A small class-conditioned image diffusion model, trained from scratch: 40000 steps, 121.2 epochs.
Rows from block 7, named by matrix and row number. Each number is 50 + 10 x the weight over its row's rms, rounded and kept within 0 to 99. All counts start at 0. After the name is the row's rms in percent of the matrix's.
# emb: conditioning projection (model.decb.0.1.emb.weight, 128x256), inputs 64-127
emb.1 141:57 51 60 55 50 67 54 59 52 63 62 53 55 63 49 53 55 47 57 50 55 65 56 51 73 62 54 52 64 67 50 53 76 55 54 58 67 66 60 67 60 78 52 54 75 66 67 64 60 51 52 53 45 47 50 71 70 58 66 55 69 59 61 46
emb.2 122:60 52 49 59 56 72 57 59 50 55 53 55 47 60 56 53 59 50 53 57 52 53 61 61 65 46 60 59 62 63 61 63 79 51 58 70 85 49 63 70 63 79 58 62 65 57 58 56 50 58 51 56 67 51 54 58 61 42 46 56 68 54 79 59
emb.3 076:44 41 55 43 36 35 55 42 47 56 55 59 56 41 51 59 50 48 45 68 41 38 60 36 45 50 58 39 49 49 66 39 44 45 62 39 46 42 54 27 46 40 71 52 29 52 59 50 52 49 58 67 64 68 56 49 42 45 58 63 58 58 55 36
emb.4 081:56 53 66 38 67 44 44 50 56 56 65 44 55 51 51 61 48 53 68 50 51 30 43 33 56 49 52 55 52 42 55 39 52 61 40 59 34 53 56 35 60 40 37 64 50 38 60 78 49 45 54 58 52 67 48 52 34 55 57 56 54 62 35 66
emb.5 130:52 51 41 29 42 27 45 51 44 55 42 49 42 33 39 47 40 44 47 46 42 37 53 46 32 50 47 42 40 43 42 42 37 40 48 43 29 46 51 37 42 52 52 49 35 41 42 41 40 39 51 49 49 58 51 34 44 56 43 42 32 47 20 41
emb.6 141:51 57 52 60 54 70 55 63 70 50 55 52 65 59 58 56 61 55 52 65 50 68 55 51 54 58 53 40 55 59 56 58 74 52 51 61 68 69 51 64 52 44 46 56 73 62 48 60 48 56 43 53 61 57 62 62 66 50 75 49 79 54 59 58
emb.7 075:47 45 53 52 54 47 44 51 37 40 35 51 54 52 53 53 38 42 59 63 58 34 62 60 28 56 50 41 51 43 65 60 38 65 63 57 38 57 48 37 47 63 70 52 37 35 46 62 60 63 52 31 55 44 48 45 49 42 42 53 58 60 66 55
emb.8 125:57 56 50 48 64 73 62 46 53 56 57 63 64 61 52 56 50 54 48 53 50 74 48 54 62 56 62 61 57 56 59 49 56 48 43 55 53 73 48 55 61 24 47 51 63 65 43 52 49 62 41 48 45 38 44 65 69 63 58 51 64 52 50 54
emb.9 128:44 60 66 55 51 77 56 51 64 49 55 46 58 59 47 54 46 59 52 53 47 71 59 57 66 61 70 53 52 56 64 68 77 52 52 52 62 54 59 63 53 58 44 64 74 79 53 59 52 67 55 50 47 64 50 70 70 56 60 55 77 59 60 45
emb.10 132:54 62 55 61 55 65 58 44 52 60 59 50 56 65 52 58 45 53 56 50 47 58 64 53 73 52 53 53 56 62 57 60 65 52 53 62 70 58 64 61 64 54 40 57 59 55 50 60 49 61 54 58 41 44 47 64 65 51 63 69 78 44 71 63
emb.11 069:45 54 45 73 70 42 47 44 40 43 39 54 52 54 37 53 57 50 46 34 50 38 40 49 37 37 36 55 38 46 45 56 45 52 38 42 44 39 52 43 49 41 50 50 35 42 47 45 37 41 52 37 53 53 41 47 43 22 39 52 53 53 48 46
emb.12 092:46 46 37 61 44 45 34 42 53 36 42 51 46 40 43 41 45 57 46 68 59 27 48 52 36 41 44 50 39 47 54 50 45 51 45 45 58 28 43 34 39 49 54 44 48 38 52 46 62 42 62 44 52 61 46 42 53 57 50 53 45 34 41 49
emb.13 078:56 55 44 56 52 48 45 26 33 49 62 56 54 50 50 57 45 60 69 35 40 42 57 68 57 60 65 45 48 62 39 63 48 58 45 55 62 40 61 37 60 46 49 55 47 35 49 46 45 57 63 60 47 62 62 50 59 38 32 35 48 59 70 49
emb.14 138:62 49 56 66 53 60 52 57 55 56 46 54 58 59 60 55 56 48 51 58 58 56 48 60 62 54 51 47 63 55 55 66 77 51 54 66 65 66 60 71 63 65 45 53 67 66 55 65 54 67 50 54 54 47 58 63 70 34 57 51 76 49 69 55
emb.15 072:54 57 42 27 45 40 49 62 51 39 46 29 49 25 53 49 43 28 42 42 55 41 52 38 59 43 40 42 27 46 55 44 47 34 62 46 58 44 36 25 55 36 40 57 44 44 55 46 52 44 37 41 62 60 47 46 68 70 46 49 37 43 54 48
emb.16 078:46 72 52 61 54 52 61 60 48 40 44 46 72 44 52 62 40 57 49 54 47 39 44 37 53 54 50 39 21 63 42 59 37 33 44 43 41 56 50 27 52 54 41 64 44 54 63 53 46 51 24 49 39 44 44 50 51 51 39 65 55 44 45 44
emb.17 077:53 37 48 49 37 50 44 38 46 42 53 56 46 60 50 48 57 50 39 34 62 42 48 52 50 51 38 44 52 48 62 24 59 42 50 60 54 37 54 36 49 52 49 44 39 52 58 43 40 48 34 50 66 35 46 45 48 60 46 49 34 59 53 55
emb.18 097:64 63 67 45 53 65 53 50 63 49 54 48 57 56 52 45 49 56 50 45 58 50 48 42 41 61 61 51 57 49 62 57 72 45 66 61 68 47 47 65 58 56 58 54 51 53 53 62 57 55 63 45 41 52 52 46 62 49 53 51 56 50 65 51
emb.19 078:54 49 55 47 57 43 62 67 56 46 55 55 56 34 58 50 61 41 41 66 41 47 45 63 46 55 56 40 50 37 69 60 47 49 47 64 38 41 51 57 45 64 64 59 50 47 43 42 47 46 54 54 43 58 57 55 35 45 36 49 33 53 58 40
emb.20 127:57 53 61 56 56 77 53 64 63 46 60 50 60 67 58 60 57 49 59 59 50 72 45 65 65 48 55 43 67 53 74 54 80 58 58 49 74 63 59 64 46 54 47 48 71 63 56 70 54 57 51 47 45 56 51 69 68 69 53 52 74 55 55 63
emb.21 086:35 50 53 64 51 41 47 61 44 59 47 42 40 47 42 51 41 43 32 51 57 49 47 37 30 33 41 55 30 34 59 34 38 64 56 50 42 65 50 38 48 42 50 46 38 46 62 40 61 45 65 50 73 60 54 57 47 37 54 55 49 49 29 42
emb.22 155:51 59 52 65 56 70 58 62 60 57 57 59 63 60 55 49 59 58 54 56 51 62 58 54 62 45 59 45 63 54 62 55 69 54 62 57 62 60 57 71 57 59 65 58 69 62 55 57 55 58 56 56 44 59 65 59 61 49 66 54 78 50 62 55
emb.23 084:47 47 55 48 50 64 56 34 46 52 56 50 58 46 54 46 42 51 67 52 58 56 49 49 53 55 50 43 62 54 53 52 39 39 51 42 49 31 48 54 52 54 48 50 39 51 40 46 45 49 56 71 40 50 53 45 34 61 31 45 45 37 67 54
emb.24 139:54 55 57 55 50 67 59 60 61 57 46 59 44 63 54 63 56 58 53 55 55 52 51 56 62 42 47 45 60 44 60 65 66 67 53 58 62 73 65 67 48 51 55 46 60 60 58 53 60 46 57 55 43 51 57 65 57 42 51 44 67 51 65 52
emb.25 080:52 47 42 47 45 25 48 54 35 37 58 58 54 43 63 60 44 38 53 36 39 44 42 25 33 44 50 45 36 51 47 50 34 54 60 59 49 50 44 41 54 54 57 54 38 28 66 35 52 54 52 52 52 31 48 47 37 29 47 57 42 52 40 42
emb.26 074:23 46 48 46 38 27 58 46 36 49 56 41 56 55 54 47 50 67 58 51 45 33 58 50 50 47 63 37 44 50 41 50 38 65 42 55 44 25 44 48 58 60 67 43 45 55 47 39 60 36 68 64 58 31 49 38 44 35 25 47 27 47 45 46
emb.27 075:44 58 59 48 42 49 57 54 54 44 56 47 40 47 54 65 53 60 55 47 59 56 60 64 40 63 59 50 37 43 59 58 39 53 67 42 32 70 51 44 43 46 57 56 35 53 38 56 58 56 52 65 49 50 48 59 48 44 36 49 63 60 48 55
emb.28 076:40 39 53 36 63 34 50 56 61 67 59 53 59 70 58 55 51 53 56 34 45 51 42 66 26 50 51 67 50 48 46 44 40 49 66 49 35 54 52 45 41 60 58 61 51 55 45 42 66 49 63 54 35 54 49 64 32 49 63 34 52 40 50 62
emb.29 080:42 36 48 57 45 43 56 59 55 51 48 55 49 38 59 42 43 48 42 50 54 47 64 41 32 39 61 48 52 43 54 52 60 68 68 58 49 54 56 50 63 71 42 56 52 38 56 54 45 45 43 59 37 62 48 53 50 39 71 60 42 37 37 34
emb.30 086:45 32 50 50 46 40 49 54 49 47 54 59 39 37 49 34 42 47 38 25 62 45 43 60 42 54 43 52 53 60 31 31 29 51 64 49 40 47 39 41 45 54 43 51 38 34 48 35 46 53 42 43 48 43 49 31 34 42 38 43 36 36 45 52
emb.31 146:50 54 52 52 51 64 59 56 68 52 57 55 61 67 58 57 53 52 48 64 48 63 56 61 62 56 56 46 63 56 60 53 72 60 51 65 63 64 64 64 57 51 49 45 71 60 59 58 55 56 58 59 51 52 58 65 62 42 69 49 69 55 65 55
emb.32 121:55 53 43 48 53 68 44 61 61 50 45 46 54 58 45 52 55 58 50 55 45 65 55 44 71 54 63 57 65 55 60 56 70 53 46 57 66 71 43 82 58 53 53 50 73 55 42 55 40 50 48 46 46 60 53 70 72 62 52 63 74 58 66 42
emb.33 107:50 57 60 46 61 51 65 53 65 49 47 52 54 48 54 54 43 45 54 56 60 53 59 46 42 72 51 54 47 62 58 42 54 66 64 47 41 68 58 55 48 54 43 59 53 68 39 50 48 56 64 48 43 55 57 61 51 66 68 62 55 44 42 54
emb.34 082:45 56 39 32 37 38 33 43 58 38 64 60 32 47 39 61 44 53 45 50 39 31 50 49 49 42 37 54 53 47 58 59 38 43 53 52 39 36 39 44 43 36 66 37 59 54 50 51 52 35 52 44 42 52 37 34 40 55 65 36 49 51 45 41
emb.35 076:51 62 62 46 49 28 44 41 39 62 49 53 45 47 60 65 43 62 53 59 59 43 61 67 43 65 62 43 56 48 39 65 44 50 64 59 23 35 51 44 67 49 45 47 58 39 44 52 56 56 45 65 58 50 56 58 38 41 49 47 53 48 41 60
emb.36 150:50 55 61 49 55 69 50 58 58 56 52 52 49 62 54 52 60 58 51 44 52 68 60 55 71 53 51 58 60 51 64 62 73 51 55 58 60 58 55 68 50 59 51 47 68 66 49 65 62 61 46 55 53 48 61 69 69 54 64 56 72 58 59 52
emb.37 158:60 48 59 60 64 68 56 64 69 58 61 58 54 66 57 52 55 53 54 62 60 60 61 49 64 57 56 43 59 55 64 64 65 53 61 62 60 63 52 72 55 57 48 48 71 56 52 56 59 58 57 60 44 61 54 70 72 54 68 53 70 53 66 53
emb.38 102:59 53 56 61 46 55 53 41 48 64 45 38 61 39 45 46 60 41 51 41 47 38 52 46 45 50 59 45 43 64 52 54 28 45 46 43 39 40 57 30 46 88 44 61 30 26 44 48 53 43 50 63 48 53 59 37 35 55 34 51 39 60 51 48
emb.39 072:57 51 48 38 48 32 50 44 42 54 58 61 30 44 63 53 44 43 31 51 53 38 51 55 33 33 52 60 58 69 35 54 47 44 58 56 24 42 41 33 43 54 58 33 39 41 58 57 54 55 45 72 41 40 55 48 42 60 52 49 34 52 25 53
emb.40 101:58 44 34 32 49 28 50 53 31 48 50 48 37 43 52 45 40 51 36 46 41 52 42 53 42 45 51 48 42 27 42 51 38 54 57 50 28 49 47 39 42 49 54 41 42 42 50 39 44 52 49 49 50 34 46 39 29 51 40 41 26 44 29 36
emb.41 077:51 45 42 57 38 52 53 45 43 39 55 62 50 34 51 41 52 39 57 37 52 36 51 45 58 26 35 49 57 37 49 27 42 53 48 33 67 50 55 50 52 53 46 54 47 54 59 43 49 32 41 44 76 50 30 53 52 48 24 54 50 61 64 45
emb.42 089:33 40 50 35 31 53 48 58 56 58 61 48 58 35 43 47 35 38 47 48 48 60 46 45 45 45 49 34 42 30 44 41 45 51 34 47 38 44 42 38 41 58 54 49 49 43 50 54 60 37 51 44 48 47 46 44 44 46 53 50 48 32 20 35
emb.43 093:55 55 58 43 47 53 49 57 58 60 41 64 54 51 54 44 56 60 53 60 39 47 58 47 49 58 48 44 48 48 48 55 56 48 52 60 38 70 55 55 47 31 68 57 61 62 43 50 58 43 50 48 42 22 48 56 61 42 51 39 53 52 41 58
emb.44 079:52 52 59 42 64 29 47 45 47 57 48 45 56 55 52 45 64 54 42 42 44 35 60 50 59 63 64 47 55 52 47 69 43 65 61 44 45 44 48 34 62 39 58 47 28 32 43 26 63 56 49 50 38 52 45 54 45 29 59 40 27 56 45 56
emb.45 147:58 55 59 60 50 70 52 63 61 57 59 57 50 62 56 62 64 66 57 55 50 58 56 57 55 55 52 41 61 52 65 57 68 68 59 57 57 63 61 64 62 66 47 62 61 67 54 55 57 58 54 55 40 69 59 63 73 40 61 43 77 48 64 61
emb.46 076:37 48 38 27 39 34 50 45 54 51 49 40 52 55 52 51 60 50 47 48 56 31 41 52 39 47 42 56 31 59 47 50 39 52 61 47 35 28 45 48 49 64 37 54 58 40 45 56 52 53 61 49 45 29 64 40 54 58 42 56 47 58 47 63
emb.47 136:54 57 57 54 57 69 58 67 62 65 51 62 57 58 53 51 55 58 53 53 49 71 53 53 70 58 59 51 57 51 64 62 68 61 65 60 49 68 53 66 50 72 57 56 59 64 60 58 61 61 54 60 57 61 58 70 66 45 65 55 73 56 52 58
emb.48 076:46 58 63 59 47 46 51 33 46 54 47 44 56 42 58 62 64 59 69 47 58 41 58 54 48 71 50 61 43 72 46 49 47 53 54 59 31 51 57 43 56 42 64 48 47 44 53 38 61 59 57 66 26 26 58 42 38 36 52 52 38 42 34 58
emb.49 072:72 56 51 55 71 35 59 61 38 37 53 54 46 44 46 58 62 42 41 41 56 52 47 52 30 57 49 45 53 48 62 55 56 39 50 48 40 69 54 39 45 43 54 64 43 51 64 34 65 52 58 47 43 56 65 41 41 54 49 42 53 75 55 67
emb.50 091:43 50 49 39 35 51 46 52 48 36 50 39 41 45 48 39 43 34 39 40 39 64 54 44 33 35 46 39 46 53 58 44 36 43 58 54 29 54 52 44 42 43 50 54 53 48 60 54 48 48 34 47 39 58 51 42 54 51 41 51 44 60 27 52
emb.51 073:49 69 44 37 49 56 43 53 50 44 51 70 55 56 45 46 56 67 60 51 60 49 46 46 51 54 48 55 51 55 52 58 56 44 60 63 22 45 50 26 58 64 56 66 52 57 50 55 45 59 80 62 66 73 47 49 37 29 52 47 47 53 47 50
emb.52 084:48 56 52 46 51 33 63 38 52 37 47 43 72 32 61 53 42 46 55 48 31 54 45 39 51 52 59 59 34 70 48 48 38 42 65 56 37 41 49 31 58 54 39 54 42 44 42 45 36 54 48 51 49 40 45 44 42 64 60 45 35 54 42 51
emb.53 077:36 60 62 51 56 44 53 50 42 50 50 40 55 51 64 45 51 44 56 52 38 53 47 51 48 57 41 24 35 47 56 49 40 48 52 46 37 31 60 16 32 79 47 55 44 53 55 52 55 59 54 61 29 62 42 41 55 58 52 24 42 52 36 50
emb.54 154:53 53 52 56 54 67 58 60 65 51 53 54 52 65 61 48 55 58 58 58 51 69 50 53 64 57 52 50 52 55 61 63 68 58 48 66 60 63 59 67 55 51 48 57 69 63 57 55 57 59 50 61 48 63 52 68 68 53 56 51 68 50 64 51
emb.55 121:55 53 51 57 52 62 62 48 56 47 55 40 61 70 53 46 52 47 46 53 52 65 60 51 56 65 48 52 45 54 58 49 62 49 41 60 49 55 71 58 60 59 53 58 56 70 51 42 49 53 48 48 42 55 42 78 75 59 68 52 65 51 57 63
emb.56 126:50 44 64 61 59 64 53 50 48 56 56 52 56 68 52 62 56 57 49 67 63 64 61 50 68 59 52 59 59 55 55 66 73 62 54 56 67 73 62 70 56 50 55 54 67 52 51 48 63 49 55 60 51 58 49 62 52 26 49 54 71 52 67 45
emb.57 105:46 44 46 61 51 25 35 62 43 52 39 54 61 36 43 44 43 53 46 45 49 37 46 46 40 37 51 50 46 55 52 57 41 54 45 47 58 47 53 41 47 64 58 58 38 29 47 40 51 47 51 44 57 55 59 30 39 38 59 47 48 41 44 46
emb.58 141:52 56 61 68 62 63 47 57 55 57 59 56 59 57 57 63 51 59 56 60 52 40 56 53 53 56 54 54 66 60 55 60 63 51 52 52 63 55 55 55 47 69 52 62 71 55 48 58 52 53 51 51 38 56 56 67 60 53 70 50 68 64 72 49
emb.59 071:80 41 46 50 47 33 47 41 33 41 56 46 48 51 48 49 53 46 48 50 42 21 46 51 39 40 46 57 36 49 53 45 25 41 48 48 50 34 57 21 49 24 48 52 53 54 47 45 32 42 35 47 60 27 47 35 38 40 56 45 38 52 46 53
emb.60 107:35 38 39 35 47 47 37 42 53 47 49 29 40 40 41 45 45 41 37 37 30 60 37 53 60 42 34 46 40 48 47 38 44 39 42 48 48 54 50 46 43 43 39 41 52 51 48 43 50 39 44 49 55 30 40 43 43 64 35 42 47 43 26 45
emb.61 090:42 44 53 43 39 67 62 60 54 57 59 66 32 66 44 68 57 66 63 44 54 61 61 50 49 57 53 51 63 55 58 59 45 46 51 57 52 66 63 59 45 47 37 63 52 63 53 51 52 38 47 51 47 50 51 64 60 65 54 30 46 56 41 46
emb.62 129:50 66 52 63 61 73 51 54 71 60 50 60 47 60 50 50 53 65 53 53 56 63 49 53 57 56 48 47 57 58 64 66 70 54 63 49 63 63 59 68 50 40 52 55 59 66 44 52 59 52 52 53 34 59 69 70 62 56 68 46 64 47 64 48
emb.63 076:56 60 47 62 53 31 55 38 33 52 49 51 59 41 45 46 43 52 62 48 49 41 57 51 41 53 55 40 21 40 32 45 38 47 38 45 42 49 36 36 62 58 51 58 31 58 56 41 53 31 48 45 37 32 47 55 51 45 49 46 39 60 55 46
emb.64 098:56 58 69 48 47 62 51 46 59 56 56 69 66 44 44 52 55 58 60 67 49 68 58 54 56 51 62 53 45 50 72 48 58 58 51 54 56 64 63 46 59 47 43 63 50 59 43 55 59 50 47 65 37 38 61 61 70 44 56 53 58 51 54 54
emb.65 124:64 52 53 55 59 63 56 60 66 55 63 65 57 64 53 46 45 58 57 53 55 65 53 50 63 53 56 53 70 53 60 60 67 57 56 60 56 74 59 70 63 72 46 55 66 62 60 60 60 54 43 52 49 61 54 66 59 65 69 55 69 56 49 59
emb.66 071:51 65 58 61 55 57 49 54 50 52 51 44 54 51 57 61 61 56 52 69 48 61 52 51 62 52 64 51 54 57 57 64 49 66 58 44 62 53 64 65 50 55 48 57 57 56 49 47 38 57 44 55 48 61 39 62 54 13 48 62 61 61 51 67
emb.67 079:57 40 47 45 45 53 67 63 42 61 64 48 50 58 52 39 60 61 45 57 57 46 53 50 70 53 42 44 59 57 40 55 64 56 45 51 69 48 55 58 55 41 50 61 63 40 55 57 49 61 50 60 50 57 50 59 53 43 22 59 60 48 73 51
emb.68 093:63 60 49 80 42 41 58 36 40 53 51 50 47 57 64 46 57 51 58 55 51 48 56 54 54 53 52 59 52 45 45 51 66 48 45 49 66 26 59 53 49 52 64 55 55 41 50 46 52 52 50 43 51 46 56 49 53 22 37 47 51 64 85 58
emb.69 146:47 49 43 41 37 36 48 36 38 37 46 47 51 41 49 41 43 40 47 49 47 41 47 45 38 57 45 45 35 42 37 39 37 56 46 49 25 39 33 27 50 48 48 46 31 41 46 39 44 44 49 49 49 41 42 37 40 46 46 51 35 45 28 42
emb.70 074:46 55 59 63 48 50 60 52 48 66 46 65 60 49 67 63 73 71 55 55 53 41 45 56 44 47 52 50 60 48 52 52 43 68 71 50 61 51 57 58 52 57 78 50 48 35 53 42 60 73 59 54 67 49 45 71 50 28 39 57 57 41 57 65
emb.71 072:54 62 58 46 59 73 53 59 59 51 59 64 45 64 46 46 63 51 64 52 51 41 50 52 70 65 46 55 47 51 43 47 57 59 53 62 54 46 64 70 67 57 45 69 47 69 70 59 51 51 56 45 48 55 49 63 52 30 20 60 56 56 55 59
emb.72 081:67 47 51 63 57 67 46 67 52 57 59 51 58 57 40 47 42 54 55 48 47 57 69 62 47 50 58 52 60 54 51 62 75 51 60 67 47 63 57 60 43 66 44 39 67 59 74 55 45 67 57 57 52 55 56 41 50 47 67 50 55 49 37 60
emb.73 091:49 65 52 64 48 57 53 55 25 52 64 51 57 56 41 39 57 57 63 63 51 49 61 62 70 52 54 52 58 56 48 60 47 57 59 52 68 36 58 39 52 63 55 50 50 57 51 63 54 52 61 48 54 35 56 43 46 35 31 47 59 60 70 56
emb.74 087:52 63 54 50 40 50 49 40 40 52 60 55 54 49 54 56 52 59 70 56 39 43 62 39 57 66 67 46 53 55 37 58 46 55 50 71 58 52 63 41 68 46 44 63 57 45 73 43 47 51 57 51 54 32 49 64 57 27 38 61 51 54 51 52
emb.75 112:60 59 46 36 53 62 59 53 61 43 55 55 48 54 49 47 59 50 45 42 57 67 51 51 57 47 46 57 51 61 61 48 54 41 55 49 49 69 49 57 54 50 52 56 59 73 48 60 59 51 47 52 32 58 47 83 68 61 61 50 69 53 56 51
emb.76 106:61 59 51 42 54 61 56 48 60 56 58 47 58 51 53 50 54 45 60 42 35 65 57 60 72 65 55 54 53 51 66 52 67 43 42 60 60 52 60 61 54 43 42 59 60 63 49 54 60 43 60 41 48 54 49 68 67 79 63 55 68 51 58 54
emb.77 101:60 51 57 59 60 47 54 48 46 59 56 50 54 57 58 58 58 59 49 49 51 53 54 55 75 39 49 55 63 53 55 62 63 64 49 57 85 40 49 50 50 67 39 59 53 51 53 40 52 57 48 60 61 46 66 38 54 44 40 41 59 58 77 61
emb.78 136:66 59 54 58 58 65 54 54 51 55 57 55 72 60 56 55 47 53 52 62 45 42 52 59 58 63 58 52 65 61 57 72 66 62 55 55 64 49 51 54 58 76 47 56 74 56 66 59 57 56 54 51 51 63 51 66 53 41 67 50 64 57 74 58
emb.79 086:47 46 55 49 40 55 56 48 45 47 52 46 64 55 61 43 55 41 62 47 51 63 56 57 70 57 50 57 57 63 51 60 71 61 66 55 74 44 68 57 75 47 37 60 60 50 50 57 53 59 48 54 37 52 55 60 55 46 58 58 62 66 73 54
emb.80 107:56 56 55 58 58 51 57 49 56 46 53 44 57 66 49 56 45 49 57 64 53 80 53 50 57 66 53 53 47 62 54 52 66 47 41 49 46 76 41 48 51 38 49 53 49 65 43 62 43 57 50 57 54 53 39 66 51 48 60 53 60 53 53 49
emb.81 076:48 59 66 57 49 64 55 37 70 56 64 39 52 67 51 52 51 31 63 48 53 70 47 31 57 52 67 39 61 59 56 53 76 54 60 58 49 47 39 65 53 75 50 54 62 60 66 56 50 52 45 45 58 57 42 54 66 47 42 56 52 63 66 54
emb.82 091:55 46 53 51 54 51 51 33 29 58 62 51 48 57 42 59 60 59 57 45 48 64 55 54 78 49 54 58 64 57 38 63 46 62 44 47 73 39 56 56 56 57 50 56 53 43 63 33 59 66 47 45 50 39 55 41 48 49 30 49 57 60 71 56
emb.83 072:63 54 38 54 41 58 55 66 69 64 39 54 57 49 59 65 65 65 52 53 57 47 49 56 39 38 62 36 64 52 58 67 53 68 60 73 55 62 57 47 46 52 50 47 49 58 53 59 64 50 67 67 34 64 59 58 61 45 56 38 80 42 56 59
emb.84 090:65 51 57 58 59 55 53 31 47 57 55 51 46 64 52 44 65 55 52 57 51 52 51 59 70 46 60 59 53 49 60 57 45 46 53 56 73 45 65 52 60 69 61 48 61 54 54 63 49 48 45 54 61 51 42 54 61 52 43 45 46 61 77 47
emb.85 106:66 51 56 54 58 53 51 55 51 52 60 49 61 61 63 53 51 52 57 59 52 38 54 49 60 74 43 53 67 60 49 56 68 63 53 54 75 55 61 50 68 68 40 65 63 54 55 54 47 58 45 56 36 59 50 62 58 55 53 51 68 54 67 53
emb.86 072:39 47 59 41 54 49 57 51 57 55 56 55 55 52 57 54 42 64 60 52 53 47 45 50 61 59 71 32 44 42 48 55 40 44 50 41 63 54 58 58 46 49 74 47 46 47 55 44 47 43 54 60 46 64 65 45 53 44 53 34 67 39 47 45
emb.87 080:50 49 56 55 61 59 54 54 55 56 48 49 58 56 47 57 53 61 68 50 48 66 70 43 73 57 64 59 53 60 69 50 64 52 50 59 71 73 55 65 56 49 45 47 78 63 57 32 61 56 41 66 43 70 50 72 47 45 64 52 70 49 58 52
emb.88 072:66 47 51 47 48 44 42 59 53 62 40 43 49 47 56 41 70 63 63 52 65 50 43 63 41 60 59 47 62 43 47 48 45 50 52 64 46 55 56 55 48 33 59 38 52 38 49 41 57 52 66 61 39 46 63 41 47 10 33 55 58 53 42 52
emb.89 094:43 68 65 62 59 46 53 52 41 58 52 43 62 58 45 54 54 50 55 61 45 41 53 62 50 60 55 56 54 68 42 49 54 54 46 54 62 43 64 36 53 84 58 51 47 46 46 54 48 59 51 48 55 46 54 46 48 27 56 45 52 58 73 60
emb.90 085:45 52 40 43 36 64 57 51 64 56 53 64 52 72 52 57 53 59 60 76 54 61 47 55 65 51 60 41 56 73 59 56 71 35 63 54 48 61 59 53 55 54 60 58 54 48 56 55 54 60 56 50 48 62 55 60 72 48 78 45 55 52 51 60
emb.91 139:48 53 54 44 62 79 47 50 59 57 54 55 50 63 57 56 61 61 53 47 49 55 53 55 68 51 48 52 58 51 68 54 60 61 47 62 58 51 60 56 54 58 53 54 68 76 56 67 52 59 59 58 47 48 52 64 83 65 45 58 61 62 68 59
emb.92 079:57 58 62 40 56 65 76 50 54 74 66 57 60 54 61 70 43 53 51 64 60 54 53 41 53 45 53 54 60 54 46 47 57 40 54 59 50 58 58 51 56 49 39 59 67 44 50 53 42 65 53 53 32 57 71 58 46 54 40 38 50 45 70 67
emb.93 111:55 57 55 54 54 42 55 62 39 56 43 48 54 60 45 57 60 60 61 62 58 44 51 49 48 56 53 63 54 43 39 69 46 54 45 42 58 40 51 48 55 51 52 52 45 31 57 45 60 61 42 49 53 50 61 41 50 29 47 51 53 46 69 50
emb.94 105:56 58 57 51 53 64 61 54 53 52 60 40 63 60 44 50 48 51 58 55 36 64 53 42 70 58 57 59 63 58 56 58 71 49 53 71 73 52 66 52 56 55 43 58 69 47 71 55 58 60 48 52 51 58 49 66 56 59 74 47 68 52 76 48
emb.95 085:52 55 41 56 55 56 54 46 48 41 54 53 43 53 59 47 55 48 56 49 69 55 55 42 71 41 52 64 65 53 49 60 68 54 44 61 75 42 46 61 58 52 49 69 55 46 64 38 57 57 46 37 41 55 38 58 46 57 53 61 58 47 78 46
emb.96 085:62 54 52 66 56 43 62 50 58 47 70 46 60 53 55 53 53 62 44 48 62 72 52 55 52 49 48 50 61 40 58 53 49 55 52 52 41 45 61 43 52 42 44 48 45 50 51 40 56 70 46 59 65 70 47 56 42 40 54 54 60 54 58 59
emb.97 078:54 64 60 44 65 54 47 56 54 43 57 56 62 42 51 59 42 39 61 50 41 67 48 66 67 58 53 51 57 44 61 60 53 50 60 50 57 47 61 61 58 55 58 50 60 53 61 46 55 57 35 58 60 46 39 64 43 41 32 54 62 51 65 57
emb.98 097:41 39 54 54 42 53 49 48 52 31 41 52 49 54 33 58 43 50 57 42 50 63 34 47 56 39 52 35 45 49 52 50 49 55 54 56 38 48 39 38 36 40 47 51 59 64 53 53 50 43 55 55 51 48 42 66 57 57 42 46 45 54 41 34
emb.99 083:56 38 51 57 50 67 53 48 57 53 57 53 64 58 53 61 46 48 51 56 58 45 66 53 61 47 61 49 55 66 55 54 57 47 56 60 68 50 53 43 58 76 49 54 61 62 52 49 51 59 57 58 45 36 46 45 59 58 32 64 64 61 67 64
emb.100 093:60 68 54 53 52 55 46 50 35 64 52 48 49 57 44 51 70 58 64 50 57 40 59 59 43 44 52 47 53 55 36 58 44 63 55 48 67 36 59 40 36 68 38 53 49 47 64 44 65 55 52 61 64 48 64 42 32 38 43 64 56 55 50 49
emb.101 086:56 56 50 50 46 47 63 50 48 33 47 46 43 51 42 61 52 58 67 53 53 43 52 55 44 53 59 38 49 63 47 58 57 54 59 49 39 38 62 40 55 53 52 49 59 39 49 52 61 50 51 67 41 66 62 64 42 20 44 50 40 53 42 60
emb.102 090:48 58 71 48 48 67 55 55 52 49 57 58 55 48 46 41 52 53 61 64 53 53 54 51 65 69 50 60 48 52 56 48 43 59 48 60 64 51 56 40 55 62 45 62 55 55 55 69 47 50 60 61 34 52 46 52 59 36 39 45 53 47 55 68
emb.103 071:52 51 38 64 57 74 65 49 58 43 52 45 53 68 58 57 43 62 42 69 53 58 39 50 60 40 52 49 46 40 60 36 64 63 45 47 75 48 48 49 43 59 55 42 52 47 47 57 40 53 49 57 73 48 53 49 55 58 40 59 71 51 74 53
emb.104 108:59 62 59 56 49 70 56 50 50 55 64 35 55 54 52 52 57 47 65 52 55 51 53 52 65 47 56 56 55 53 54 48 63 51 53 65 71 56 54 48 61 47 37 52 71 57 59 54 52 59 49 59 54 48 54 65 51 44 47 53 60 53 76 52
emb.105 092:59 45 56 52 53 53 41 63 61 54 42 50 53 53 57 47 53 49 62 48 43 63 57 67 54 50 47 60 49 58 56 56 51 63 56 57 37 76 64 47 58 33 49 59 55 59 40 51 59 52 57 66 46 50 65 64 53 50 66 47 49 53 37 60